config.toml
model = "self-supervised audio encoder (BEST-RQ)"
dataset = "read English sentences (LibriTTS-R)"
train_examples = 15625
n_mels = 64
hop_length = 160
input = "mfcc"
win_length = 400
codebook_size = 256
mask_prob = 0.05
arch = "conformer"
norm = "rmsnorm"
hidden_act = "relu"
mlp_ratio = 3
head_dim = 64
fused_qkv = true
qk_norm = false
inner_norm = false
subsampling = 4
layers = 6
width = 160
positions = "relative_bias"
kernel_size = 31
init = "lecun_normal"
residual_init = "scaled_by_depth"
optimizer = "soap"
beta2 = 0.999
learning_rate = 0.0023
beta1 = 0.95
shampoo_beta = 0.95
eps = 1e-08
precondition_frequency = 16
max_precond_dim = 1024
one_sided = false
adamw_lr_other_params = 0.00098
max_grad_norm = 1.0
max_steps = 14600
batch_size = 128
epochs = 119.6
lr_schedule = "wsd"
decay_fraction = 0.3
final_lr_fraction = 0.05
warmup_steps = 430
weight_decay = 0.0
adamw_weight_decay_other_params = 0.01
Rows from block 3 of a small self-supervised audio encoder (BEST-RQ), named by matrix and row number. Rows with one number belong to one neuron. Each number is 200 + 20 x the weight over its row's rms, rounded and kept within 0 to 999. All counts start at 0.
After each neuron's rows are labels from the 100 clips, of 14976, where the neuron reaches its highest value: "top examples" is what is common among them; "loudest" is the band of the loudest frequency at the time of the peak. Only what is clearly more common there than usual is listed. The data: read English sentences (LibriTTS-R).
# fc1: second MLP up (model.blocks.3.mlp.fc1.weight, 480x160), inputs 80-159
# fc2: second MLP down (model.blocks.3.mlp.fc2.weight, 160x480, transposed), outputs 80-159

fc1.417,208,186,197,189,193,208,194,183,169,200,199,210,171,199,205,201,167,199,190,183,186,184,196,201,210,206,188,160,194,197,228,166,190,202,230,157,206,180,203,217,189,204,201,206,169,226,216,182,214,184,195,207,182,175,216,198,213,176,216,180,224,185,185,203,178,206,195,186,160,203,193,169,187,228,170,176,177,220,216,222
fc2.417,227,207,207,226,247,221,206,209,214,209,181,192,185,200,214,178,216,210,197,210,180,160,205,191,189,208,193,215,179,168,216,227,198,206,184,219,174,194,216,209,251,178,188,196,182,208,175,192,221,199,181,226,231,197,172,243,207,208,193,244,215,191,190,207,217,198,226,187,200,202,208,221,201,202,232,175,209,207,194,178
top examples: voice: male
loudest: 250 to 500 Hz

fc1.351,193,231,180,200,214,185,168,170,202,220,213,233,223,184,204,155,181,213,181,184,209,244,207,197,184,209,221,186,216,197,192,200,207,221,186,190,208,227,177,220,221,225,202,191,212,212,216,206,180,229,189,188,201,151,210,192,190,193,198,186,219,169,228,179,198,197,182,208,192,195,229,244,215,179,196,221,236,214,190,243
fc2.351,206,169,190,216,183,202,214,202,185,216,220,219,200,143,207,179,185,242,200,224,187,166,210,193,193,198,173,207,208,230,227,208,204,226,196,200,182,208,184,194,215,235,177,182,204,179,233,217,238,205,199,236,224,229,238,185,191,239,230,227,194,212,235,194,219,190,176,205,206,218,204,189,184,203,209,171,190,225,223,227
top examples: voice: male
loudest: 1000 to 2000 Hz

fc1.427,203,186,232,196,164,169,196,210,203,178,204,218,150,224,200,206,168,206,209,183,219,215,197,222,170,213,179,175,208,187,177,183,162,192,205,200,233,186,213,164,187,201,221,222,198,182,181,185,204,186,203,182,184,156,207,186,190,187,203,158,136,190,197,210,217,218,217,232,189,214,181,188,218,201,196,218,186,213,237,189
fc2.427,233,171,230,182,191,195,169,192,231,193,176,172,177,187,202,210,226,204,190,188,195,219,232,188,209,204,201,164,202,230,237,196,210,206,219,174,232,236,186,168,183,228,211,182,184,220,204,212,199,201,207,170,176,205,235,231,228,196,185,209,175,218,194,177,211,214,168,210,249,205,234,189,209,191,212,216,200,221,203,224
top examples: voice: male
loudest: 250 to 500 Hz

fc1.308,195,210,218,225,203,193,217,199,194,224,202,193,240,208,187,211,239,219,214,221,168,199,198,255,203,217,186,193,205,213,170,206,218,216,223,192,174,188,173,246,217,209,180,198,191,238,198,198,217,164,217,204,210,182,176,190,202,167,225,179,245,175,182,229,198,201,205,173,173,186,205,208,198,201,197,171,188,182,219,184
fc2.308,184,172,194,219,181,232,223,232,194,177,180,222,169,163,217,182,214,208,155,206,205,223,201,195,221,227,189,188,206,197,179,246,196,218,200,232,190,181,219,201,171,212,180,189,153,220,193,207,218,234,231,206,196,205,199,177,206,157,211,163,231,198,226,220,216,211,185,200,178,225,227,200,189,184,198,195,179,188,190,160
top examples: voice: female
loudest: 250 to 500 Hz

fc1.381,183,161,196,203,224,181,232,237,160,153,200,237,205,185,192,206,172,200,225,189,208,180,226,205,217,198,210,175,196,205,177,238,193,231,182,180,156,190,232,197,178,201,191,206,248,174,202,178,184,193,186,214,201,186,205,185,187,228,185,219,227,195,202,175,174,210,182,188,214,250,228,185,186,198,195,200,215,212,205,198
fc2.381,213,200,197,184,195,206,206,208,211,187,213,178,225,174,157,204,213,198,199,201,240,206,194,189,177,206,202,226,202,166,205,179,166,203,206,189,213,196,230,197,153,204,209,209,191,188,269,199,216,217,193,228,169,232,187,188,180,196,204,233,192,169,192,192,162,222,200,195,174,225,185,187,216,194,213,190,197,192,175,209
top examples: voice: female
loudest: 4000 to 8000 Hz

fc1.277,206,216,197,223,204,159,199,210,175,206,221,177,182,238,216,189,194,222,197,192,204,185,185,201,194,224,227,198,178,172,235,209,207,196,207,220,233,202,164,215,181,182,191,227,223,222,233,190,161,186,194,151,199,187,237,209,215,198,197,176,192,200,182,179,203,221,189,222,212,174,247,189,216,215,186,223,202,222,158,169
fc2.277,195,200,228,200,225,201,203,189,165,185,199,206,194,174,185,181,220,242,215,193,212,152,201,196,187,180,198,175,202,189,195,201,174,231,213,220,183,249,188,205,182,182,209,227,195,231,204,202,236,216,198,201,188,199,190,175,195,192,225,194,193,178,212,242,173,171,201,189,188,201,227,233,196,171,203,190,185,228,220,227
top examples: voice: male
loudest: 4000 to 8000 Hz

fc1.457,217,205,201,189,170,238,208,197,196,188,241,201,178,210,192,210,178,224,193,189,200,171,220,188,202,230,202,172,185,168,174,226,188,181,170,194,160,212,229,209,207,198,192,213,230,171,216,193,191,199,190,192,222,190,183,192,212,198,213,228,191,210,216,195,212,198,204,204,193,207,190,210,194,169,181,204,205,226,203,199
fc2.457,178,227,199,188,192,219,206,150,197,207,201,210,227,221,208,173,196,140,184,191,180,216,198,201,212,201,203,161,209,222,169,172,200,167,181,184,224,224,157,205,173,230,186,209,190,180,197,228,202,208,198,208,184,190,196,238,231,176,157,199,231,198,200,184,176,224,192,200,181,186,197,189,183,203,225,193,197,199,173,219
top examples: voice: female
loudest: 1000 to 2000 Hz

fc1.318,183,205,208,249,186,214,168,181,199,192,194,159,169,235,176,243,201,191,217,195,189,197,197,211,204,211,244,168,183,176,193,178,159,177,208,236,218,201,218,189,201,233,174,211,212,220,209,220,155,214,199,204,192,205,204,213,176,159,198,172,222,188,178,212,194,189,190,179,194,229,225,175,169,195,191,195,217,219,209,198
fc2.318,188,226,186,247,211,219,220,184,180,198,174,219,195,206,209,181,200,204,227,199,184,261,222,222,220,215,201,213,167,170,224,201,179,200,148,177,163,203,207,217,199,214,207,188,198,226,250,197,205,217,166,195,173,225,196,208,182,209,175,223,192,196,211,151,224,176,203,181,217,211,210,209,221,196,224,176,224,199,198,204
top examples: voice: female
loudest: 250 to 500 Hz

fc1.150,227,202,220,219,195,197,199,237,209,196,231,190,170,197,179,205,189,139,211,191,222,186,213,204,183,191,213,186,198,209,172,213,166,209,161,169,174,211,218,232,180,191,201,154,186,228,178,170,202,164,180,188,240,174,193,186,216,178,184,195,231,181,192,195,217,218,187,196,236,182,196,176,191,203,199,225,173,178,170,214
fc2.150,180,176,187,196,235,204,252,173,206,196,198,170,191,193,166,216,182,218,208,190,206,206,205,181,215,222,203,210,230,190,240,168,208,168,168,188,178,163,232,192,187,220,170,190,220,205,177,203,215,177,208,194,231,203,190,181,203,214,176,192,193,198,205,177,185,198,207,212,181,225,220,175,175,202,177,186,185,171,191,211
top examples: voice: female
loudest: 4000 to 8000 Hz

fc1.428,212,203,217,185,192,182,188,190,151,201,148,243,196,210,207,187,196,222,168,196,243,214,163,203,205,232,180,208,198,199,220,184,190,181,194,166,196,209,182,174,182,237,164,217,190,208,219,190,161,180,195,207,178,240,203,179,221,190,202,194,167,187,218,195,189,220,190,207,193,209,190,209,199,180,219,177,160,179,170,220
fc2.428,187,196,218,174,230,199,190,213,237,185,185,200,211,204,217,226,197,164,211,163,188,187,188,199,183,217,244,165,169,193,198,195,206,196,195,213,220,166,196,205,229,176,225,190,235,208,205,216,198,183,176,161,203,219,226,220,248,216,227,207,197,219,197,207,207,218,175,193,206,185,204,186,240,185,184,191,199,179,222,231
top examples: voice: female
loudest: 4000 to 8000 Hz

fc1.274,221,213,160,219,178,214,212,229,171,157,156,185,207,224,200,211,190,202,207,211,163,202,178,186,214,184,195,188,209,209,168,201,194,193,191,212,200,201,198,202,193,158,178,205,191,190,187,219,208,183,180,201,232,191,201,215,189,210,229,201,186,208,195,201,209,212,213,187,232,208,192,218,206,204,181,188,202,156,190,202
fc2.274,208,175,193,193,198,211,206,232,195,223,176,226,197,234,198,179,170,171,196,182,212,211,195,203,199,201,257,208,180,200,173,189,219,199,210,227,205,210,206,208,187,186,212,229,217,200,217,212,178,181,202,190,188,204,183,250,222,200,198,200,196,252,225,208,222,212,160,198,171,195,227,201,215,169,194,192,158,199,201,183
top examples: voice: female
loudest: 250 to 500 Hz

fc1.377,213,175,195,204,221,182,184,229,180,170,195,164,180,198,184,202,197,177,151,192,173,202,230,196,205,227,183,227,204,194,206,195,175,212,188,189,222,188,186,183,207,192,189,180,213,239,206,175,189,175,153,182,201,212,261,188,213,201,216,190,206,202,194,167,171,210,216,195,183,222,203,162,188,204,240,186,176,194,192,195
fc2.377,227,210,219,199,188,182,184,197,197,204,196,208,184,223,249,217,204,198,166,197,226,168,187,208,163,238,224,186,202,224,219,196,229,180,215,223,193,213,187,170,183,143,164,239,199,204,209,216,166,215,213,200,194,199,166,198,232,183,200,217,163,229,220,186,212,195,206,185,224,211,195,214,227,171,209,197,169,199,193,227
top examples: voice: female
loudest: 250 to 500 Hz

fc1.52,178,187,168,196,210,189,192,217,189,228,225,188,225,215,203,220,202,209,160,202,193,205,206,169,204,194,218,214,173,195,184,149,174,206,200,178,209,231,203,193,228,198,187,210,205,211,185,227,225,163,225,204,213,206,191,224,192,231,193,199,231,193,188,193,164,207,203,233,213,211,204,212,187,215,186,224,197,201,214,209
fc2.52,190,234,213,237,188,196,180,213,193,177,184,224,206,187,213,208,180,211,216,212,194,185,195,207,196,203,195,197,209,179,196,178,210,181,195,202,175,185,172,179,172,191,206,190,201,222,226,193,201,174,235,178,213,221,236,161,198,217,189,190,192,197,189,198,173,199,183,198,177,226,200,217,167,201,221,168,193,163,174,180
top examples: voice: female
loudest: 250 to 500 Hz; 500 to 1000 Hz

fc1.426,209,219,165,189,211,196,215,225,195,207,200,199,223,206,249,225,197,199,195,213,223,208,178,235,189,232,183,201,203,184,174,218,229,191,227,222,254,202,225,189,202,197,204,192,238,216,200,165,215,198,145,197,159,187,213,201,189,203,198,192,191,198,176,183,181,167,186,211,197,206,194,189,217,201,187,215,192,195,194,181
fc2.426,188,210,261,196,184,205,182,219,201,173,176,169,187,206,196,204,205,190,190,215,181,197,225,211,236,211,208,184,187,196,213,195,196,202,211,222,190,194,234,193,201,154,185,216,240,196,232,218,204,170,256,181,204,196,217,213,179,209,183,220,194,216,202,197,202,167,156,234,186,208,205,185,154,224,201,176,206,178,184,228
top examples: voice: male
loudest: 250 to 500 Hz

fc1.423,166,158,214,242,200,187,205,211,229,200,196,194,206,170,188,187,188,169,198,185,205,202,217,207,169,221,230,204,204,167,218,214,244,216,203,206,231,200,239,215,228,198,178,235,204,174,216,232,188,195,158,180,217,190,173,186,197,200,212,214,177,197,182,211,219,236,190,210,205,182,181,219,215,234,218,181,186,196,193,215
fc2.423,223,189,180,188,187,235,188,192,190,213,215,181,209,206,188,204,187,178,202,161,203,174,231,196,208,192,166,219,140,239,215,208,197,196,175,216,187,195,174,185,223,199,188,206,178,206,219,231,195,202,219,204,239,193,197,204,169,151,217,228,197,201,194,204,203,205,223,191,201,168,195,226,198,221,211,166,226,175,196,238
top examples: voice: female
loudest: 4000 to 8000 Hz

fc1.177,230,150,148,210,211,184,179,226,219,173,203,184,174,218,189,193,172,158,230,181,197,208,210,205,187,207,214,190,165,183,203,182,225,207,193,240,225,212,209,212,215,206,201,226,206,205,202,193,186,216,171,175,215,182,215,183,199,207,189,188,213,195,205,191,196,193,197,201,228,164,208,223,229,200,158,206,201,165,215,162
fc2.177,196,175,213,180,186,176,196,199,213,171,209,199,176,223,203,210,215,195,204,226,194,196,180,164,204,201,189,212,187,173,165,208,162,207,176,181,191,176,222,198,165,209,231,195,235,195,190,195,209,201,204,156,217,237,226,232,195,193,230,187,173,190,225,209,179,225,186,240,161,198,182,176,216,199,223,146,192,198,202,206
top examples: voice: female
loudest: 250 to 500 Hz

fc1.372,226,228,229,187,186,177,183,187,198,211,194,171,219,181,204,210,214,247,200,244,164,215,229,218,175,189,235,178,171,190,190,246,164,209,178,194,198,177,205,215,174,180,203,206,213,199,190,210,219,204,207,189,208,193,174,207,192,180,206,203,210,224,214,176,189,212,157,185,161,229,208,196,219,195,214,202,176,176,236,227
fc2.372,189,206,223,215,214,193,189,211,198,176,202,214,189,196,202,232,249,200,229,204,198,204,177,159,218,204,193,185,190,143,191,184,187,216,208,240,175,189,201,217,197,206,227,194,202,191,213,217,203,204,179,186,173,205,191,204,233,195,198,233,201,158,189,212,216,212,198,177,195,172,199,200,192,180,229,205,188,180,227,219
top examples: voice: male
loudest: 4000 to 8000 Hz; 2000 to 4000 Hz

fc1.62,198,201,190,217,185,183,171,172,224,184,227,200,206,186,206,176,188,222,207,200,209,209,205,165,196,195,212,210,177,171,215,209,190,246,190,208,201,174,205,208,182,213,218,180,167,193,189,201,177,156,231,185,199,185,212,189,236,161,172,205,211,208,171,198,207,242,241,201,190,215,254,227,171,229,192,180,172,203,205,227
fc2.62,212,203,218,237,204,173,188,262,180,201,228,230,216,212,188,182,200,240,192,216,194,169,196,190,174,202,211,237,187,198,202,215,193,171,223,245,185,198,221,191,193,207,224,185,259,178,189,211,181,195,189,189,181,233,191,203,189,178,193,191,211,188,196,206,202,200,207,217,161,219,200,201,198,187,203,159,203,178,215,221
top examples: voice: male
loudest: 4000 to 8000 Hz

fc1.324,228,158,211,185,197,210,207,161,220,207,186,222,173,192,227,207,192,207,182,185,230,201,189,214,189,187,213,184,201,189,210,187,210,190,153,205,179,203,220,244,218,170,157,176,181,208,222,151,196,225,187,181,215,194,208,207,179,232,191,198,194,233,200,172,170,187,180,190,201,194,229,206,209,207,213,190,201,208,227,212
fc2.324,201,185,179,164,227,221,188,192,194,232,210,170,208,179,219,211,242,243,222,187,169,194,178,194,206,178,180,208,173,213,186,222,174,191,157,215,229,215,173,213,225,210,168,193,180,187,218,194,211,182,228,193,193,206,199,217,210,186,212,205,227,228,191,204,181,224,194,239,199,196,158,226,241,186,229,211,190,172,218,226
top examples: voice: female
loudest: 250 to 500 Hz

fc1.134,198,167,225,181,197,204,215,172,215,187,195,178,187,193,209,224,217,218,205,203,194,204,228,173,202,201,209,197,241,192,250,224,155,214,168,180,187,214,190,165,158,232,194,215,217,213,190,204,183,196,176,223,187,189,184,189,214,201,204,177,205,191,184,196,196,194,162,182,224,210,198,201,169,208,233,181,201,202,205,180
fc2.134,232,212,198,164,199,190,217,218,225,165,211,218,197,209,182,183,223,216,194,217,192,222,206,189,181,203,205,179,231,222,151,214,184,163,207,203,224,170,174,226,159,206,226,191,172,209,229,218,231,180,221,197,167,210,178,244,214,199,190,192,210,200,235,200,192,220,218,233,208,199,210,193,196,166,199,211,186,201,191,169
top examples: voice: female
loudest: 4000 to 8000 Hz

fc1.231,198,199,178,200,198,206,172,256,190,211,190,209,199,191,172,194,194,194,198,213,213,187,233,200,199,190,191,197,202,185,169,192,179,205,183,196,198,217,215,205,200,191,229,178,203,205,257,176,230,204,194,189,178,191,189,242,202,197,221,174,208,150,205,214,202,224,212,195,211,174,202,203,187,178,236,209,207,186,167,211
fc2.231,215,199,227,229,202,179,191,232,221,220,178,190,189,179,202,179,233,210,208,239,169,193,224,221,184,216,213,183,229,213,201,219,190,193,172,186,226,216,175,186,222,200,197,182,230,223,176,206,194,206,188,193,199,178,170,208,188,194,213,227,213,216,192,228,182,229,207,202,205,206,181,180,160,227,191,226,209,168,238,207
top examples: voice: male
loudest: 4000 to 8000 Hz; 1000 to 2000 Hz

fc1.473,215,233,224,183,206,197,179,229,201,197,219,206,190,168,205,233,190,205,225,220,185,206,189,213,218,211,195,160,193,198,226,209,204,166,197,174,230,142,204,231,169,203,218,192,215,215,202,203,213,162,212,189,197,179,146,183,179,197,190,214,177,216,202,188,155,181,198,159,202,220,220,184,224,160,196,174,190,181,193,219
fc2.473,223,232,159,177,207,164,217,196,253,219,206,216,208,183,201,183,183,245,235,177,228,193,199,183,196,219,161,225,190,192,229,187,220,200,193,190,216,208,227,204,169,159,220,247,210,176,204,210,223,188,202,206,232,193,203,225,237,205,225,230,226,208,204,170,191,245,180,177,222,186,220,227,195,195,172,170,203,178,198,196
top examples: voice: male
loudest: 4000 to 8000 Hz

fc1.364,196,177,253,188,162,214,197,201,187,206,166,221,200,222,197,203,209,197,197,219,192,202,212,203,223,209,199,233,212,204,183,165,215,186,198,219,209,236,225,222,181,189,197,202,195,179,163,169,204,191,196,200,164,214,189,182,197,171,169,175,181,168,195,225,190,183,153,174,222,193,163,179,229,206,181,191,173,186,175,188
fc2.364,182,208,177,182,234,200,215,217,217,144,234,198,209,187,189,181,197,247,208,165,209,212,194,187,214,225,214,166,195,190,205,211,164,202,242,204,228,197,180,175,214,204,206,174,232,214,203,185,178,184,228,198,212,174,267,212,191,221,208,214,207,155,216,196,217,208,218,203,218,183,211,188,187,167,188,200,222,152,243,184
top examples: voice: female
loudest: 250 to 500 Hz

fc1.98,189,185,207,225,204,198,238,185,215,179,246,200,181,201,192,214,187,183,208,213,212,211,176,208,180,208,194,175,189,190,202,173,156,172,163,244,235,226,197,205,190,223,193,210,211,184,212,201,203,200,227,213,197,214,219,215,193,201,209,222,186,157,198,177,177,205,200,206,200,211,207,178,190,250,197,191,200,202,210,183
fc2.98,178,236,208,178,175,218,238,215,210,215,177,162,161,208,214,183,208,182,217,211,209,218,199,213,204,197,204,164,214,206,178,210,208,180,231,217,227,206,234,228,200,196,213,200,213,145,193,240,209,215,191,212,220,204,213,232,196,203,186,254,204,223,224,231,202,190,219,209,197,226,231,219,243,197,218,178,201,220,200,202
top examples: voice: male
loudest: 4000 to 8000 Hz

fc1.10,168,187,182,222,181,174,191,200,166,180,172,202,216,221,175,205,202,198,193,189,239,193,206,166,232,207,175,172,171,204,219,227,182,212,235,224,225,181,219,187,191,198,183,157,193,216,201,196,210,199,223,168,162,199,210,202,194,226,175,147,174,222,213,182,199,183,201,180,186,194,191,212,223,204,161,215,195,207,194,191
fc2.10,168,198,244,255,177,194,183,187,214,218,188,190,211,223,180,211,221,198,193,181,253,198,228,206,183,184,231,199,236,197,201,214,176,192,199,184,190,172,174,194,166,211,220,207,206,237,208,202,183,182,174,192,192,204,185,191,176,175,240,193,215,221,199,201,197,221,226,208,206,239,230,217,224,198,181,202,190,180,214,181
top examples: voice: male
loudest: 250 to 500 Hz

fc1.411,207,175,162,162,178,196,207,212,191,199,209,194,182,150,178,214,199,198,208,194,202,204,201,206,174,246,228,199,193,168,203,209,177,236,171,179,253,163,240,204,185,185,170,190,182,227,173,219,173,172,194,173,198,204,151,220,200,190,226,190,182,188,179,202,210,194,206,229,208,196,202,190,215,195,223,212,203,224,183,193
fc2.411,176,189,181,170,185,183,178,178,228,222,205,221,219,193,180,194,174,205,226,208,206,226,203,202,216,217,195,216,200,160,184,217,205,218,216,185,195,176,167,209,199,192,211,191,200,220,236,203,170,191,201,168,188,188,211,208,182,187,216,212,214,209,217,216,207,203,177,188,178,234,205,192,219,214,237,209,208,170,197,208
top examples: voice: male
loudest: 250 to 500 Hz

fc1.477,214,205,201,171,271,194,174,194,234,200,205,209,190,207,230,208,183,218,191,228,203,173,189,199,231,219,233,174,169,179,231,190,165,192,222,212,196,192,207,206,172,238,181,175,191,224,208,200,159,213,188,189,225,202,156,221,194,160,244,199,207,189,210,199,215,212,186,186,185,196,211,236,208,163,232,207,194,220,167,215
fc2.477,157,168,191,179,179,175,209,199,181,225,157,210,195,203,194,168,191,194,209,175,234,177,215,216,202,222,178,186,199,197,189,196,159,176,197,219,217,216,181,158,197,190,165,213,234,200,189,206,191,205,203,193,185,174,225,234,201,242,209,218,220,207,197,176,176,179,215,202,193,217,241,208,198,239,182,176,186,195,199,194
top examples: voice: male
loudest: 4000 to 8000 Hz

fc1.170,197,139,209,168,176,237,201,201,226,176,158,181,184,184,205,215,213,176,166,160,223,177,239,206,201,177,206,187,215,202,201,188,194,200,200,154,226,205,202,209,190,212,182,201,187,198,217,221,203,182,206,192,225,197,187,189,200,193,161,181,204,194,190,202,223,206,190,225,194,171,170,201,199,223,198,203,192,176,234,187
fc2.170,222,238,210,230,194,208,188,185,189,182,198,228,187,208,188,164,206,182,184,212,221,175,206,188,170,201,193,209,200,198,230,209,190,229,175,201,180,203,192,165,153,214,211,191,176,198,198,197,186,188,185,181,221,218,210,203,184,194,178,205,198,200,213,206,199,185,226,155,212,232,195,208,207,193,178,155,215,219,211,196
top examples: voice: female
loudest: 4000 to 8000 Hz

fc1.338,213,220,181,188,248,192,218,192,180,173,157,211,193,229,175,219,251,188,201,187,193,170,177,210,184,206,207,235,201,226,194,200,212,178,157,178,170,182,214,222,189,210,174,228,191,200,168,196,217,176,176,193,192,220,206,196,222,207,175,174,203,188,190,198,221,165,218,198,211,168,195,209,228,217,191,193,185,179,215,194
fc2.338,196,198,188,202,187,174,160,223,185,237,187,179,177,173,173,195,178,188,188,221,232,180,247,222,232,201,165,233,225,202,208,191,215,190,197,221,165,186,215,236,197,191,202,201,187,196,226,186,205,207,206,184,209,216,212,191,204,198,183,235,215,186,196,200,220,231,189,204,227,184,209,234,204,211,230,197,188,216,179,211
top examples: voice: female
loudest: 250 to 500 Hz

fc1.414,225,194,221,213,192,202,188,210,199,150,198,205,219,228,195,204,154,232,204,185,194,217,159,190,181,177,184,163,205,177,200,235,226,191,218,204,256,159,191,203,188,193,162,217,177,198,215,179,179,198,226,180,184,191,175,201,203,202,209,160,204,199,188,205,202,184,189,187,209,201,197,206,209,215,173,182,181,217,185,218
fc2.414,163,210,200,204,205,238,211,216,191,199,232,224,182,196,173,222,231,207,198,167,182,176,216,173,203,216,219,205,178,209,192,184,204,226,208,197,210,228,206,202,188,205,217,209,231,201,190,188,201,194,222,238,194,213,211,195,198,167,218,225,206,225,167,212,202,198,179,217,225,139,207,254,209,214,235,162,184,199,216,178
top examples: voice: male
loudest: 250 to 500 Hz

fc1.34,185,191,226,208,199,211,194,238,150,204,229,188,197,225,190,213,193,183,219,196,221,229,204,182,200,188,212,170,192,186,214,206,209,198,195,189,218,189,202,180,209,172,194,233,207,235,208,196,215,204,154,213,228,244,182,154,214,216,234,211,221,152,183,229,209,200,200,161,215,203,198,194,182,193,210,177,205,200,214,189
fc2.34,229,218,224,186,208,228,231,211,182,211,174,190,215,202,217,207,212,205,204,231,205,225,197,200,197,212,137,258,238,222,195,188,262,192,185,216,203,208,189,201,194,178,209,203,228,191,191,202,178,191,202,202,213,159,195,174,195,186,208,172,210,203,213,183,182,175,209,185,213,204,199,237,210,158,208,227,205,199,184,222
top examples: voice: female
loudest: 250 to 500 Hz

fc1.115,212,174,160,233,166,179,226,213,209,180,202,205,225,179,227,194,196,187,192,216,180,195,172,188,200,205,204,197,189,180,202,203,202,197,186,199,176,195,195,203,174,219,245,230,196,198,188,222,209,180,193,183,175,220,207,227,216,190,233,191,157,196,182,183,165,199,181,168,201,161,209,176,224,149,222,231,180,207,191,193
fc2.115,204,194,202,199,176,193,216,206,195,176,252,176,177,189,218,194,224,197,218,207,204,207,211,215,196,178,221,220,184,180,193,229,230,222,216,213,218,161,203,215,176,209,166,204,190,202,223,229,178,177,173,213,185,213,201,186,195,201,189,209,208,210,205,209,195,202,188,181,235,213,196,226,191,194,197,200,145,183,199,187
top examples: voice: male
loudest: 2000 to 4000 Hz; 4000 to 8000 Hz

fc1.20,196,201,200,172,226,171,197,179,206,179,177,214,201,181,199,170,170,246,174,192,210,179,220,224,205,237,209,157,193,196,204,184,217,181,163,212,182,198,165,221,221,214,190,197,165,205,207,158,198,211,216,197,201,223,213,180,197,163,201,217,209,211,200,183,185,185,200,207,189,200,205,210,209,178,183,209,167,183,226,188
fc2.20,207,208,211,173,167,227,208,197,201,249,226,213,216,216,207,199,184,191,233,180,179,163,186,188,201,216,175,202,154,172,219,199,174,226,208,209,225,220,216,183,193,226,217,189,207,203,194,217,207,186,189,221,210,197,216,205,230,249,207,173,186,213,177,176,215,200,190,188,161,158,237,176,198,199,177,192,194,191,181,186
top examples: voice: male
loudest: 4000 to 8000 Hz